A small class-conditioned image diffusion model, trained from scratch.
Model: 2.34M parameters, 64-pixel images, arch unet.
Rows from block 7, named by matrix and row number. Rows with one number belong to one channel. Each number is 500 + 25 x the weight over the matrix's rms, rounded and kept within 0 to 999. All counts start at 0. Numbers have three digits each.
# convs0: first 3x3 conv (model.decb.0.1.convs.0.weight, 64x64x3x3, standardized in use), inputs 6-11, a 3x3 kernel for each
# convs1: second 3x3 conv (model.decb.0.1.convs.1.weight, 64x64x3x3, standardized in use, transposed), outputs 6-11, a 3x3 kernel for each
convs0.0:487443515515543445474437467482511479471539494504522519487505485500478469484528467500454489522487458497463487479504497510432510498463537524548495502441463513440489
convs1.0:493480489459515501517530527482465504504539512479496482513504524491457547517519536529474499513482486510505515504506517512513524528499522524512508529541515498507491
convs0.1:499521500529512511502499527494485507490490505498505495506488507477476484488505500499500474447480472500474478497485479489472490485466480485522527493491497486487505
convs1.1:498522481519532526507512484476493491493514478475475499491503475489511476497469467487521519494488512495536500519501504510463495530480484485524521482505508489492497
convs0.2:531528526556555505535537501491476479501460473480482489523475485516475514491490465483511513483510514516533509511479497503492477483494487498473478446491489485453486
convs1.2:494475496459483522460490527497492492479514466492477471508523491487510503467490464487485504494525494531514529509499493485481491496475494465490530443466474463481473
convs0.3:479473492479465480498453508502509508521498487514487531502492510478469478481452525515491489517541428484503441507518512521533558492535525497510476480513476472482495
convs1.3:502442490465439527531526490453463463466518498486503494488453508477460454509490509502496506533490495509480478507506463475529493490474489453424502449464501480511501
convs0.4:478518497493535532495491498493518523501517520493507499490479514509475490494483511487483495464438485478450509515505503493505526533549496494473531499463506495485508
convs1.4:512519550486487541481483517497498510496502508482510469507462447513532462486477461511499512537467513534460516502485502527444469504454472494490504458488494496460500
convs0.5:531522507495505529524537509541542515539535530543502570541497544520485526557503534492516487493395513512530513514508505457449510507458515513516515516524515515498527
convs1.5:514491484479530500506535575499508520495494484542514542512443511523490502474513506481489537454540515486499510458458513515485547467520549481461390480451432477468510
convs0.6:487555505513555509472471500472501548479481490483487466493466482502492512517523514527480535551509501514468476503493483545530531477513506472459518500500470518457456
convs1.6:499466514526491517489500503448477488481494488511483502496547541495515454477481493513468474542516514526513521510500526489523497491490486483485523483499490522485505
convs0.7:466543518519547492517563532522532512520482521514493530518496518494518539506528537511511504514438540486444525505501506515483489469504513540542513499480497527490484
convs1.7:506471522450488508523503530470493480517503429517503506495510526510496520499525510484473489471454457477512491478495489436487492491515465504485527488519507507529500
convs0.8:506507485512513495501485504540525506494515506491510513508528526525517535524518506518477492484435505514490499493531507501492502487510484523523520531509508486532496
convs1.8:470499471492472507505479467514491502508481497529512500502490501479486492504501517511476450509433505522514527495506497473504480494507510513484463479452474511478504
convs0.9:491504503511513470501507548493508518502550504502480498491516492471471524524527476463525526466501514526493498502493489510463558456473512484504445529469456494505485
convs1.9:501506513516498495511517506474476466504541479424466492485499481486523468480504521511509498478524519511493489532528515514509503533502530513467518487492500453489504
convs0.10:488493488488504481485503495482511496497469489475469486475453471487475456479460471477485491475474492473476476496492496495490512477469484499475502488459456500519504
convs1.10:493507525525501531514507482515505488501518513490497505537519498518519488517515504482526517534513512511529514505487506501496500507474494522500527488511516473513502
convs0.11:493526542533554503513520496514545541557540560519549535476487485466492485508489491515496501506552490520523526496509518534463542494528531487476478489538496513497531
convs1.11:520499472506505448510565455572561511521542525519485524540537580507502532487502552479473488526542461545525491546517528502464518497487491525505529510520494535508474
convs0.12:507519506509465472493492523519479518483481510492512515516499517533558516541518514511472465498500458474466462497524533532484485537507479492477514490540496536505492
convs1.12:534499497475486498533541516500513502513587513484530559492512526481473520508545515509517496531504449494500482494468486518526505482519504507476514499469498521480524
convs0.13:498497502486547504467479451487476501523490516490506530471537498492498504482485482499520488478501537481515511498474497513498486499507518481435501487479499524528555
convs1.13:537482514464458513519498479486469481518505505495479522487498513515458490525537493506435489549499479500506530516482472483487524504464514499428499468462498512483509
convs0.14:502521526562531555519509494500496501509495490505494499521512493496485519475500493451442451473464452505493496508496461483486493512489476454457462464451473483471504
convs1.14:472505481489500469503484525499512487500513473495509478443487496460507473481481490527530485517539515530533522516499505540481488495492453523550569498536526525472527
convs0.15:504495493455466479482541505515516501500520474494525541522557510519565554498493510480528474454455523457435505516509529540438474518528511430450465482508515519497488
convs1.15:492489502499453562499472529505494485491470480486506516530482485492542503493501472512537534513470500460477525509523524504462490534540539506492514500463488463483526
convs0.16:523517492515510468488474455493499521491488470511486489524524502499513476508509500480456535503471530520466549528516489521515556492486479506500501531507525515515504
convs1.16:500516526469525509483478526500531523527536522489486491485471487466460475518503465499516507519509509474512509534509472512519478540520522536499491505494496472492500
convs0.17:520484530488511487481504512520492485489528472492481479492473494471520481485503500501499487518516507560543525554500518519507462489491460511496491507507528520483493
convs1.17:509501483495518468485502458515536499484531535438487483483481503489507445526467496492510507522513523480526455525445485507543488502454519468508539461480532493509509
convs0.18:527503514517499517526542516474486489486479497490491490479510483506478475508522497519527483558514508542501521498522481512489475466508492505537486549526503530528511
convs1.18:481508520488534535513509514552521537541503532525520522497504517486509512501509495501479498518506531509504522490485490507491491502475460473535545481485497502487509
convs0.19:525487533504540459491468495482476459512520476506522483524516514516531521509476510511465501518483453482476552487479514498472499523473472530429485517538484499500519
convs1.19:511495468499500496495513475502521503502542516494529518493491499494523495538523508499521489540496494491492493486499511500519539522522535476527508464489497501518511
convs0.20:487472494529496493519428515511493493505465464490519499520549512482543539517511481509516514508514511500531504501487504481502495500489495467432475454439495474523513
convs1.20:487506470501517489509489487478536484507518498470508490514487487498450465518510508484453553492547549492499543525512501523522517531482506488505494499533497493507530
convs0.21:498541470487443485479477461512507524532539545521557525490486499481465494457505489529529505513491544476493514556530528535503505520545522505499468507539552511517501
convs1.21:522585503550576493508518496498509492516509506523533512487547518505514524508498506505500490527516501512551512506498528527511555497510504497520530499487530514464506
convs0.22:494523522537494505498500480466466477490533484476492491480482485493478467457464477477485513473484489464479520508520505468467476489463476469489473517491459457476487
convs1.22:518501462517523501501481494510437530431432471518502537523523482501467516478505517530483463492449467512469455507480489498482508504537517499499498491469474496509496
convs0.23:512491468539544508523497480484490493495490517494456516493497487476487508514498455528527499541471507523492499548513517548512489512533521510489427490407471521482500
convs1.23:532505508503449463494504490511523452485545510470473501501500520515480487509501511502486490505501504533504509478489474497460471514491501505543543539495511537501499
convs0.24:538475480470490458483475459475505523471469490478480478498497482500475514487514471517556495540508506493506510485499477482511505487502492487511495493535505493513523
convs1.24:533501499519516515532542501497517483479503486494482482474468530504486529531450511506521514443492486486538507495471513498495494539478522513523522470492490494467493
convs0.25:483521505457531490511519501471510462504455478523512469469487479482436466503505481450474495480498465532467493508488533513465524488515524487508528481484510527512485
convs1.25:506451473439539490492494499466529483519461527505492516470485464485506504485490470515490512539536531502528511485504500524439480521495490520512490494500467491497495
convs0.26:528489529515520471521492483490471494470457516486514472502466505514551515529530493459503515500477471521503462506432501427473486482474537542496480491449468502474491
convs1.26:535493485522516493515491467517494500538514521507522524488521489461527453458504514473490519492479530518495471492473513540518489517514509501501485507528550530525515
convs0.27:528501476503477489494502511494502501498506500507520499508506494494493484480472490488487478489486494494483487482508493495487487500503503503441486483470477522493499
convs1.27:494495467481498509471499471497494502497525472491486471516505521502497481485506517476491517479510524543514527551525518498540490540506517469540554492511520497489510
convs0.28:514495535558481524515552494559552506510539519510537522508509514523523483498497526508502500509564528496554513501524505550537535532567547467479498533508487530504496
convs1.28:488433521470440482462484473482549472503526505470522492464452496466484484499472467513504527489491485502528491494494467484451506478480466460516501481511506485519496
convs0.29:522531513506527523532526489507534492527501509481517533538502488536483546542483470511555510492589504483527465504535528506510522474537517484506496486511507515497492
convs1.29:497518505499557508498463453462489467531444500526419470509499484511558476497524503480481482525498526524509463505531486501453514510491548506523474499466483511504521
convs0.30:471496471494438499479519478499481528490515501517515517512520498525529522496521514490530496503510493486482471523520516529510516530540528498478524505506528547539497
convs1.30:498495517530522518501496511502517508548570508548529511538505502508488509496499542475457484500496454508471480492490527590524452497478497512485533499469488488505486
convs0.31:468487450513496432474540479467462502500487517536465517480517500485504512490472473465490492526485514545555501481458476491463472468492489561484536537488512493541517
convs1.31:456503475505569434473489534506482518499502460479537513486477518478476518541488527503491523516512515509477482527483474488526546490466540459477495493482510483480506
convs0.32:500526536528529547507503534490478484502468478488474477483470466484500485480474480480469487491536520547511506479522518521501472488487491526459505546532520539533545
convs1.32:520487541545470485526464521528524514508468476480491477481484465476510479489506496472476518488503497493514494480489513483460480473492515462490527487461521489526514
convs0.33:512507492505556510473477454495451480461450494480527504511513531504521516474490459509497470510501481483478508517505519507519513533548515482508544507517524496512514
convs1.33:469474503518526470496516457495540481517489517497520497526547512515520504494482471471483492476538525499496528502501478489502468485486474511502523471491513503500496
convs0.34:503479530426489495528462489569552537535491506529561543543503547574491528528523480477486495529463447501447499516485504444470450489481483540461469482475515505509449
convs1.34:488473467522487434524490536533505532495465496466484482485501522497501559475502488471468449424550489488529464563531558503461491482504487470509504571454561520462508
convs0.35:463475489500517507480487501460500487493540528509476484490524484562549526488523507489498513496510519509458531532519507494493490501467495508487484542454518501509468
convs1.35:466512508487439479495495462474535541512559511494473510480475488448447484503473492474519498508512516530529518454480482471490468491472525529508519504488487490530466
convs0.36:480473487473469522508506497484498483446473489466492503532536492537552539495530522526538516482516555480531512505472485496471479491483528519471464500548498522493483
convs1.36:518514487529525530508529454485445507485481504506492519538538493538532487493474482503569506498536501486497471505524493535497506489525488498539520499531506509488491
convs0.37:509508522547447490527496534451523510470480435465485460450476477510544494475468473539486532520481513501483483500493473481469480483508506516530481481481472464516507
convs1.37:490505485515486491498463493483508518526506519488501501489505479496427519523461502482555507467505491499464488512487500534487498506529516477528522529562556479510525
convs0.38:508520497524509537531505530520482513498498556505480508478449494499486492456473467471520498417446364461406458489508491481528518506506510512498470478491480488481470
convs1.38:481497486475481473486483482534515510564479524509520478496579508482626464501490516465521535398466524494520502511528520506537463543493494499520528500576481544494480
convs0.39:487445497479493456530507507476495494515479466502521493506484486517490504493481496481499495539542506531504523525527512521520496478530493498524512507515506483505509
convs1.39:522515510532518531532479502520515509488533530488462508510492475494516510465497483483501466476474502512498504493513502499502490506462496513507523501467479492461472
convs0.40:541530523511484540498507519545549510525563498524508494490524489507520517474476500491504510497501488451500517518522502536517492521528499520519488496522524536516478
convs1.40:529495515545511478514516518541535517537582514510507512537525546523529539521539526494429444502502447464473488517534510534519476535497501492516537492469491504499471
convs0.41:522542448541561441499512461483465508473469570504486529482533512479517536504529507510461493496423506469485493512504475504464508508510521511470503527499476454477463
convs1.41:555488488469602522472507450481487526483460546501478496532547507532498465502501472502520497540458533523514512520506498504497466535571526510481497509529475518568503
convs0.42:507528502535503480510517532521506513499493497494484494525515497449485471526499494477480514498515503493438529499568568520539564518529518539525517515514527496485504
convs1.42:520531500541569532521510489501516508509491510536486521487499495552514531506533526489499484480459492532517508530493538515467531535509553529497547481473488493496513
convs0.43:483463486490447485488458477512506474508505515488495507521496501490512513493491512512496497464505512449494512555461492457460487559457467492526521502549525518502534
convs1.43:507481491542514509493513517453495476508529499463464487463481524492508485500499499502520511510501502513478514530508468541497507511473517477506513471500482466488516
convs0.44:510509502463493479497442480514559527489483500514502540456491490578503500527530526493442468524525492502487498502505482494492516502501491511497501508470479453502463
convs1.44:501491493492560485479490512502529492469516466459507535480485494531492469507500523524505490518475508531494506499488512506514484483494485513477477502542517484494477
convs0.45:492507504448436473512482477436483473493499505494474500521484521489541529511517498525505517498469518523518508486459512531476478495514494516524533534508484512509483
convs1.45:489482485487466522504527511460453494516520504494497498542520520488542476515520488535484522507481532517460496526536523494494493489482549493443461456464505503515515
convs0.46:453451514459437491484428475581551462562558528541515497470521486527528489520492460498463445575525493562520484519536503483536539496476531486547474590567472520553479
convs1.46:461554528520474496505507496502449511454471476522437484524469508476552502504524501505469463534443445500513517504530515482498518496474489493481509520490457520463500
convs0.47:497510501484484494483473482517515492506510513500495497506480469488486492486501495505492521504490503504515527500490477505480476525487479533523539540517531529522528
convs1.47:472469536529498517519522510526538487515529466485454510543507466549529522518527553482480494486503460523507504515466489528472483494468477443537508453473521453453465
convs0.48:517484504456489496520499523501531491510555525492512495486501510537504513542503510477519524543516532523553533514535519505500479534513499506471496495490517506497550
convs1.48:493503486502473494504485536513478492491502501460482469484479476487458447510483459460478489472510514481511500494477498532466464519502510497506523484526514488482502
convs0.49:513509490444490496467505527500501510500509504515500466477485466530495511517521500524527487493504511533538506498506510479510496494490499524507489500509469507492512
convs1.49:474527495477468488480493449469496477485491450482485489486483496497494489498498498511524510541509530509540516505500512523458458516479472502548484495498543498553530
convs0.50:485493487493474481516470458512532506502493486543513500479520510491552521528520516558510538528549529506520541472493510480522460494538497557514516501516489541506530
convs1.50:502534538469499506520513512510491511499503520505498500509492494508482549507505509508529575488474537514545531502438521510469475506465549539507537478502521513515510
convs0.51:495495493470498496492481500502517514516507510516497526500463510497507499519496504489493513505558506530483492485511490533480502515528505556514500521450514480501502
convs1.51:508485463453487508502488532474509500527523512505493488494490549482479500463508493519533512513489482481511483496490471481459486535494507507509537516507505500495541
convs0.52:513524522503531531497479551515503506517497510486484504511473487515451464500518515539516497457507379469449460514478464481507496528520491490489508493525498485460465
convs1.52:485538489486486497497526498500498515473527480527493525523504509509512496507489499505528508522500506466494488535529529491499506515500528522525509474481490485481508
convs0.53:487483489479447566466521551482536545497535482485525500499537548483463532502490496470494458538496485461504472495482501505492486493487498499511485493470445472486488
convs1.53:511505543467483497467519492494496509496538515508498493482503482538490523492480453504492506523450498528511491518508533512545533557491526501514494477498514548509498
convs0.54:477510458501510492502501497480504499497502492514480505480460485494453463468473499494515502483550513530532506503485487484461459478481484488491484497471470478489460
convs1.54:513538525517550495553510494491496497501490473489462480514472493493473527464470497501483527472525537520541520521526506464474478503493521521571550529515476484472453
convs0.55:530514482498488532464505482469514493468496489487504495480468473460480537479512471485500492504446498554504484481492457508461474481467497489479492497497506476446470
convs1.55:450464476478487490462530457547512512512592516516471495505508520506506520515521486510471496522474507512512499490479501520496515499478510500522519502490495510482506
convs0.56:472455506499440489515454490490518499515520541501502504500481497489440482497470483503497482521499501505490504481519500462473522518523516471506487527490469479478438
convs1.56:546486477451468436493503464508484494523567481457509494494541482478509451461476503463469487522444492515543454499485523504559585474513527517492551499484535499445476
convs0.57:502494495500536521498497502492506505520541503508504515491498512476460521518536463501472537514434464521505523522498475486409509523452497529531500501465490481496523
convs1.57:493504487481523575476494443528453426434452463491437513542521431501615508491598468521497502564567547449520548495512453465444470516437513510514487514474446459429490
convs0.58:474500498493500485499493484489489506510496498498509493486507497515484481496497495521496506510516502545530522492473503501484491494474490465478493478486489487481471
convs1.58:483501473508492462499526526473498476506503520506491490520526502533523547521508524480485497454500484468517561520508515549508514551513513542537550484529515495504511
convs0.59:455496462466505464467548472506475482546511481484510529491473517501477487481532518484503504494480467509464472444531527510502525488490519489492472538483477499514485
convs1.59:477501481486485515505513507490486508507500519536506514540485506540493522522483486520523513488458513504486516511475508542487511513483517514500513514474536506517511
convs0.60:487494544517528537453501516526510512513487522487504501501510478489505506514565502485495511500453492487495515481532525530549522524520503468482524507418438509516446
convs1.60:478528504541575476480479457496478480491499494532474479532550523518544501496488496488499491458526488492507498494518496499516495491494479474491525485506462510527471
convs0.61:492524507494512474505510497499480516491467476500484490504475474510501507504515503498498502513498521487492508483468501490473474488477489501485491488461490506520491
convs1.61:497486477502503492480526502477484473486496481485488466480515506503521525494491496507514511501483487508545535524472510518494492521475466512490542487498507514497512
convs0.62:487471467504508475524498514484468463470448464481490486477515471468516493473506482505514511473512512510537510487477513489483497498502456492487484469483493484477498
convs1.62:493496503478512512511508488493491495483475469510499471539521478486533472504512479491501500518504533485461493516521517519498482528509515483494517479484499507495505
convs0.63:499468465508504510551555507527552466556553544538482477516503469474487510512530509502459519524477514517474519519470447511505490516535479556498540513497503516484473
convs1.63:513496500499547463489481499466484524484507524496499516501518492470496490469459525498463489447551501514501496488490495518524453512497487494481510474548491488484481