{
  "image_size": 64,
  "arch": "unet",
  "objective": "epsilon",
  "pixel_unshuffle": 2,
  "blocks_per_level": 2,
  "scale_shift_norm": true,
  "attention": false,
  "upsampling": "pixel_shuffle",
  "init": "kaiming_normal",
  "steps": 40000,
  "epochs": 121.2
}
Rows from block 4, named by matrix and row number. Rows with one number belong to one channel. Each number is 200 + 30 x the weight over its row's rms, rounded and kept within 0 to 999. All counts start at 0. After the name is the row's rms in percent of the matrix's.
# convs0: first 3x3 conv (model.mid.0.convs.0.weight, 128x128x3x3, standardized in use), inputs 27-35, a 3x3 kernel for each
# convs1: second 3x3 conv (model.mid.0.convs.1.weight, 128x128x3x3, standardized in use, transposed), outputs 27-35, a 3x3 kernel for each
convs0.85,108,243,251,195,197,225,189,155,242,197,170,245,203,231,251,214,170,247,208,227,249,182,193,205,182,178,168,184,211,221,235,242,217,193,161,183,170,223,222,199,258,291,198,209,269,230,197,173,206,191,211,210,188,203,191,189,177,185,127,182,172,188,144,162,211,191,175,182,184,153,253,187,177,207,232,224,155,171,198,196,179,158
convs0.86,103,179,199,205,192,183,146,132,146,184,222,201,221,211,179,179,253,141,169,179,240,232,211,152,194,192,223,192,175,127,214,138,160,222,199,212,139,205,217,189,168,233,188,192,208,205,185,243,181,186,212,140,161,146,181,212,182,154,219,203,234,222,237,235,223,268,184,260,223,171,211,224,201,193,225,172,229,146,178,224,157,230
convs0.87,099,171,216,214,207,141,152,186,191,142,114,245,225,147,190,201,210,249,242,161,148,192,194,201,229,179,183,173,225,234,206,197,203,172,194,220,236,179,161,201,175,212,231,168,220,183,184,177,157,177,220,220,189,217,201,218,177,208,232,235,186,208,180,216,224,161,204,186,197,260,236,234,267,207,235,216,188,216,277,185,163,201
convs0.88,104,191,207,187,231,146,193,220,225,264,238,277,159,249,204,213,233,219,187,223,213,197,225,253,179,213,173,190,208,195,226,207,178,162,205,187,203,191,231,223,185,210,173,177,196,169,177,209,192,232,187,177,224,230,217,177,220,171,205,177,226,236,185,221,221,238,132,189,262,221,157,175,189,202,221,223,163,185,235,180,169,199
convs0.89,104,219,234,210,229,213,192,214,240,225,135,212,151,181,197,226,206,335,192,238,223,169,224,235,267,193,225,179,189,165,188,211,188,193,181,214,166,201,224,243,223,206,229,231,179,185,200,185,195,189,241,164,198,207,172,223,244,234,216,169,201,236,181,159,234,279,186,190,216,171,202,262,168,191,263,203,214,254,200,190,181,226
convs0.90,102,202,214,256,205,178,196,203,178,241,193,129,178,182,215,212,163,163,154,230,215,188,162,216,195,212,212,181,175,196,185,180,178,174,190,185,182,214,190,190,175,248,206,194,182,215,197,188,201,166,164,138,201,205,230,230,175,206,166,188,219,185,147,191,250,229,224,176,191,212,197,178,235,207,204,193,212,231,209,234,215,203
convs0.91,108,189,115,218,176,227,246,191,215,209,201,234,179,200,181,202,142,143,217,179,192,224,215,221,179,256,211,185,174,163,185,163,206,182,228,181,221,188,223,228,160,177,204,229,195,209,287,205,181,194,159,178,204,194,205,257,263,157,135,178,166,184,145,148,209,230,133,185,184,236,202,232,256,162,149,232,213,209,223,215,228,216
convs0.92,079,202,261,232,179,221,204,133,194,163,195,256,235,186,231,188,194,214,204,214,234,220,217,231,205,203,214,198,185,207,193,186,219,186,178,207,173,222,272,200,243,281,230,174,221,179,218,212,246,196,147,173,224,186,179,214,175,181,237,212,217,316,283,289,183,155,185,220,195,214,232,215,217,226,204,205,202,205,218,189,214,199
convs0.93,081,169,177,172,200,177,190,121,157,295,203,222,168,197,175,198,257,157,253,157,185,110,180,211,142,179,235,164,199,215,220,208,193,192,224,214,278,205,199,288,184,188,220,202,132,274,211,197,199,242,213,219,216,205,245,215,203,243,218,228,233,253,231,252,169,191,219,195,201,214,206,220,230,198,209,194,190,193,219,177,213,235
convs0.94,082,192,209,203,216,224,199,226,235,200,214,222,203,253,236,221,184,205,232,165,135,180,188,199,192,170,186,173,217,217,235,231,185,199,239,203,191,186,135,204,187,118,189,184,152,240,208,248,170,205,270,205,158,185,186,238,217,237,229,231,229,249,245,244,217,208,242,232,201,236,214,167,192,194,211,207,229,215,241,203,186,235
convs0.95,105,213,166,146,236,231,209,192,187,152,162,190,195,172,212,230,188,227,203,166,203,173,243,236,206,221,217,231,223,212,179,181,152,207,202,167,197,184,232,206,206,198,204,217,210,197,185,207,183,149,138,183,210,235,165,163,164,106,145,170,160,200,223,196,242,223,213,212,272,260,196,279,242,239,160,207,200,220,210,227,253,222
convs0.96,093,209,157,252,155,217,186,186,184,204,184,208,193,163,254,207,205,244,215,181,217,137,133,194,143,225,193,192,149,185,174,193,203,206,243,236,199,215,205,205,190,229,209,218,194,235,188,195,209,208,177,203,169,211,205,177,233,190,170,222,169,171,187,164,163,194,152,178,223,184,149,228,145,205,199,195,245,221,209,212,155,185
convs0.97,092,206,208,215,139,178,204,193,216,247,162,233,227,170,208,207,218,217,224,221,188,124,202,186,190,232,223,203,189,207,215,246,204,176,187,199,204,189,221,188,156,189,182,204,197,197,172,149,185,184,210,173,219,179,176,185,211,210,179,198,226,169,205,234,202,228,186,213,197,173,191,203,198,215,219,220,171,167,173,148,146,212
convs0.98,098,210,199,158,184,210,211,157,263,208,198,222,207,221,226,219,137,173,168,189,203,182,137,203,225,196,154,212,184,158,208,205,168,219,232,219,195,180,196,198,223,199,189,191,225,177,164,205,163,183,153,174,183,190,180,206,201,207,241,147,196,211,175,173,254,229,203,224,196,159,206,252,191,200,195,166,183,209,204,187,185,168
convs0.99,095,181,152,165,207,168,212,172,217,133,225,213,192,129,203,222,205,195,233,227,153,198,220,161,190,179,197,175,184,170,233,160,170,209,143,211,210,196,201,164,183,240,169,149,193,225,188,161,216,208,217,198,177,170,160,173,141,175,121,175,164,158,187,205,170,186,199,166,194,190,223,168,193,193,202,189,231,217,215,234,225,184
convs0.100,119,220,207,198,211,191,211,147,111,187,236,210,171,214,200,217,237,168,222,254,246,219,216,227,166,218,238,206,191,227,214,177,230,218,173,208,178,190,173,176,205,229,219,222,231,248,268,238,239,246,169,197,250,208,252,198,223,209,198,245,246,190,167,203,200,152,191,203,171,194,163,189,184,170,223,191,178,190,160,216,151,208
convs0.101,123,242,199,171,207,216,167,218,138,186,201,206,189,155,223,185,181,168,171,187,203,183,195,224,244,209,217,210,213,228,190,220,277,194,213,235,207,213,182,218,216,284,207,225,275,196,179,190,202,235,156,246,189,212,190,208,195,189,194,239,214,179,177,209,196,225,208,214,130,183,194,182,230,206,184,186,182,117,179,206,174,204
convs0.102,098,249,214,210,192,191,175,175,171,220,246,205,159,220,169,154,222,160,152,194,185,147,161,180,155,193,200,146,173,190,184,182,148,153,207,181,184,191,192,224,218,135,210,209,175,211,217,225,223,228,208,178,208,202,197,250,205,210,212,201,160,165,175,103,217,233,239,215,234,198,201,185,167,228,198,176,211,172,149,203,156,132
convs0.103,103,220,222,154,169,202,183,135,189,215,214,177,240,212,153,160,172,178,156,180,218,204,180,195,246,187,214,158,215,249,186,188,244,232,170,137,208,217,180,187,177,204,171,182,135,154,202,197,175,209,195,188,182,209,191,221,182,165,183,189,214,178,231,232,179,206,170,235,190,177,223,225,148,205,180,196,227,224,178,191,274,207
convs0.104,115,162,166,149,205,200,146,186,201,153,172,133,193,168,203,188,222,224,201,178,233,129,168,142,237,211,183,216,216,242,208,212,203,195,184,241,160,218,184,208,226,240,193,191,224,156,204,161,189,178,223,200,209,197,202,167,172,184,209,221,240,177,221,220,201,225,201,182,186,162,193,214,244,202,172,244,161,175,174,185,195,213
convs1.85,102,153,189,219,154,246,212,214,196,191,184,203,243,182,171,215,203,217,185,168,243,240,226,150,215,235,208,228,228,218,235,208,205,250,190,234,210,164,181,214,217,223,228,190,209,231,198,308,213,212,156,142,180,249,216,226,256,242,221,205,255,184,242,187,200,180,224,179,192,161,187,169,206,259,244,187,257,254,166,220,192,163
convs1.86,096,200,265,266,189,221,216,226,150,154,222,218,218,229,251,239,225,226,212,215,234,193,214,279,185,131,211,176,239,183,189,190,172,226,199,263,231,190,216,192,204,204,174,213,187,184,207,223,199,265,207,166,185,150,201,188,196,188,221,198,186,223,179,203,171,236,169,211,234,158,202,177,251,199,251,204,243,207,135,186,164,202
convs1.87,095,247,213,221,204,202,188,203,228,180,150,218,215,210,271,162,204,160,243,235,213,174,209,195,177,185,264,228,190,232,220,189,210,222,223,226,223,211,213,232,183,156,265,216,194,238,182,149,204,173,207,268,191,166,158,231,209,204,221,214,176,267,199,149,164,181,189,168,199,185,227,227,210,182,155,204,171,233,188,226,217,184
convs1.88,095,165,203,188,201,239,178,181,120,171,181,170,137,149,201,186,208,205,170,198,174,207,163,175,160,210,196,159,237,183,236,222,209,168,205,198,236,243,182,214,152,132,183,230,139,146,178,208,231,183,175,223,189,198,213,171,198,186,223,190,238,235,149,216,229,228,237,192,148,216,251,140,178,167,229,189,163,225,231,187,224,193
convs1.89,103,201,231,216,139,179,256,231,184,235,235,173,162,193,210,137,240,256,175,195,196,219,190,200,230,194,222,224,226,218,220,271,235,206,218,221,199,231,206,142,165,163,199,181,212,275,200,188,209,197,207,201,150,217,188,210,181,167,240,200,181,226,174,195,220,249,208,262,197,210,231,188,233,170,150,192,164,204,164,172,108,143
convs1.90,103,176,261,232,215,225,204,214,220,168,173,246,185,198,201,212,188,144,241,227,209,243,179,164,241,218,227,284,180,169,154,249,196,238,214,224,193,218,202,213,182,214,173,238,159,164,202,187,179,173,231,187,237,209,235,197,231,254,271,247,205,172,211,154,137,205,209,185,160,166,241,227,227,211,207,160,164,215,229,220,217,207
convs1.91,118,197,200,204,164,196,229,197,250,162,255,174,191,190,214,189,171,182,210,224,187,221,240,212,211,188,156,206,204,132,168,207,180,153,253,206,197,186,160,181,211,173,188,225,183,229,212,187,141,189,194,237,164,223,168,181,168,165,152,201,168,216,175,159,218,219,202,202,160,210,193,213,246,210,223,201,234,196,206,262,254,150
convs1.92,068,169,251,173,214,237,198,185,258,235,161,247,193,191,278,210,203,229,192,163,186,239,220,192,219,211,174,159,208,259,198,219,250,203,187,226,182,250,258,271,214,191,243,225,243,251,191,226,172,174,255,190,159,183,185,244,217,209,188,170,186,215,189,217,146,146,188,198,224,203,199,205,188,149,212,149,224,267,190,169,214,189
convs1.93,082,202,187,166,198,153,159,173,178,214,228,187,104,184,224,211,206,212,163,137,158,198,209,198,211,222,250,188,166,193,157,200,180,209,193,220,181,185,173,226,201,276,239,173,194,143,195,195,191,232,217,179,175,203,211,203,216,194,156,192,192,211,199,227,217,189,192,195,188,200,226,203,159,211,225,169,193,216,175,189,166,254
convs1.94,081,234,196,217,217,219,211,179,168,220,208,230,200,200,132,161,259,167,198,212,223,203,183,219,234,175,272,221,242,217,179,167,244,168,179,165,212,180,159,215,159,189,192,189,199,220,197,187,213,225,91,164,266,175,209,222,184,200,183,171,225,173,160,152,242,161,192,241,146,198,192,164,227,185,218,145,152,179,169,173,173,201
convs1.95,106,189,203,202,215,250,216,184,173,199,170,239,172,178,232,153,163,232,228,186,266,258,187,168,260,240,188,226,210,151,195,184,179,193,253,214,192,218,169,193,162,211,202,230,199,188,219,185,255,243,180,283,254,237,259,160,234,210,154,213,200,224,160,205,209,233,177,170,217,208,187,164,195,184,196,222,234,208,146,217,206,183
convs1.96,094,150,196,183,251,269,237,154,250,207,141,210,214,211,185,197,158,147,204,183,208,214,169,181,203,171,149,281,247,251,155,179,247,192,212,267,275,164,208,223,228,169,182,175,218,192,195,205,167,186,175,177,170,129,155,197,212,194,196,222,182,182,153,200,174,197,214,237,187,226,238,253,164,174,229,261,262,273,272,186,156,231
convs1.97,092,199,275,264,169,185,233,223,265,234,181,184,179,212,220,180,205,222,211,203,186,223,163,232,226,219,217,188,230,229,223,213,183,194,187,182,210,225,168,211,204,174,230,199,170,176,230,219,252,217,275,246,185,212,248,204,218,173,193,209,188,116,183,142,249,245,206,249,205,186,242,240,191,177,234,205,228,206,238,189,213,125
convs1.98,101,131,126,186,175,194,205,159,193,140,225,183,213,232,173,172,224,201,200,218,170,228,240,231,206,170,159,160,198,203,187,213,195,190,210,239,221,228,210,287,236,243,201,173,269,150,185,195,231,187,235,209,230,249,176,222,202,231,239,164,229,196,148,155,230,252,203,144,144,229,217,215,184,211,238,236,217,214,167,200,142,222
convs1.99,098,242,208,139,191,227,203,178,225,188,189,175,164,180,133,179,201,244,230,213,203,198,214,197,163,232,216,186,141,154,152,181,227,201,139,169,200,174,181,241,204,245,243,191,230,160,195,184,192,181,175,160,162,161,167,244,180,203,234,162,223,232,179,230,217,209,217,216,166,170,212,197,149,238,192,194,178,306,177,216,252,183
convs1.100,111,212,165,231,245,247,216,199,228,185,193,184,196,168,138,148,202,177,182,238,206,194,256,165,153,218,197,208,240,213,243,215,203,188,229,156,202,228,197,187,191,224,184,190,217,196,239,210,222,218,175,218,246,172,261,193,209,166,179,213,182,214,197,155,220,211,191,183,177,215,163,146,240,184,207,211,177,166,209,175,138,216
convs1.101,124,202,174,204,179,241,185,181,195,181,197,209,203,207,228,201,231,227,232,198,207,190,199,227,235,140,175,185,169,179,219,210,256,182,187,143,168,202,255,208,176,269,219,206,213,202,202,210,168,182,156,145,211,158,190,222,257,218,209,202,221,195,182,202,199,229,237,193,189,223,191,204,223,188,161,200,174,109,185,194,134,232
convs1.102,095,266,222,233,244,194,196,245,228,217,231,241,111,210,218,185,182,209,151,221,206,180,183,146,180,171,201,159,238,257,181,227,213,228,192,254,231,244,241,272,217,190,236,226,151,168,226,218,151,212,167,217,278,195,236,171,182,187,210,263,181,215,220,183,192,223,150,172,209,192,223,194,217,230,175,241,178,211,172,205,199,181
convs1.103,095,224,203,226,184,207,185,231,201,210,177,186,168,192,163,200,190,172,188,253,214,203,193,211,186,240,123,176,207,229,229,170,259,240,186,249,233,176,208,242,189,168,201,230,178,209,195,124,199,251,227,165,148,207,155,195,179,236,166,186,221,146,184,182,231,167,212,210,134,161,232,187,175,192,146,201,254,220,144,167,290,151
convs1.104,112,220,215,261,230,249,243,220,241,234,185,226,187,196,244,227,220,231,244,173,178,161,164,175,177,191,193,166,235,255,233,212,236,224,254,209,216,288,203,246,199,269,230,201,251,245,206,268,196,173,230,186,193,223,239,189,226,215,238,197,245,221,229,233,180,204,215,201,262,250,186,230,207,199,137,236,191,219,236,203,232,220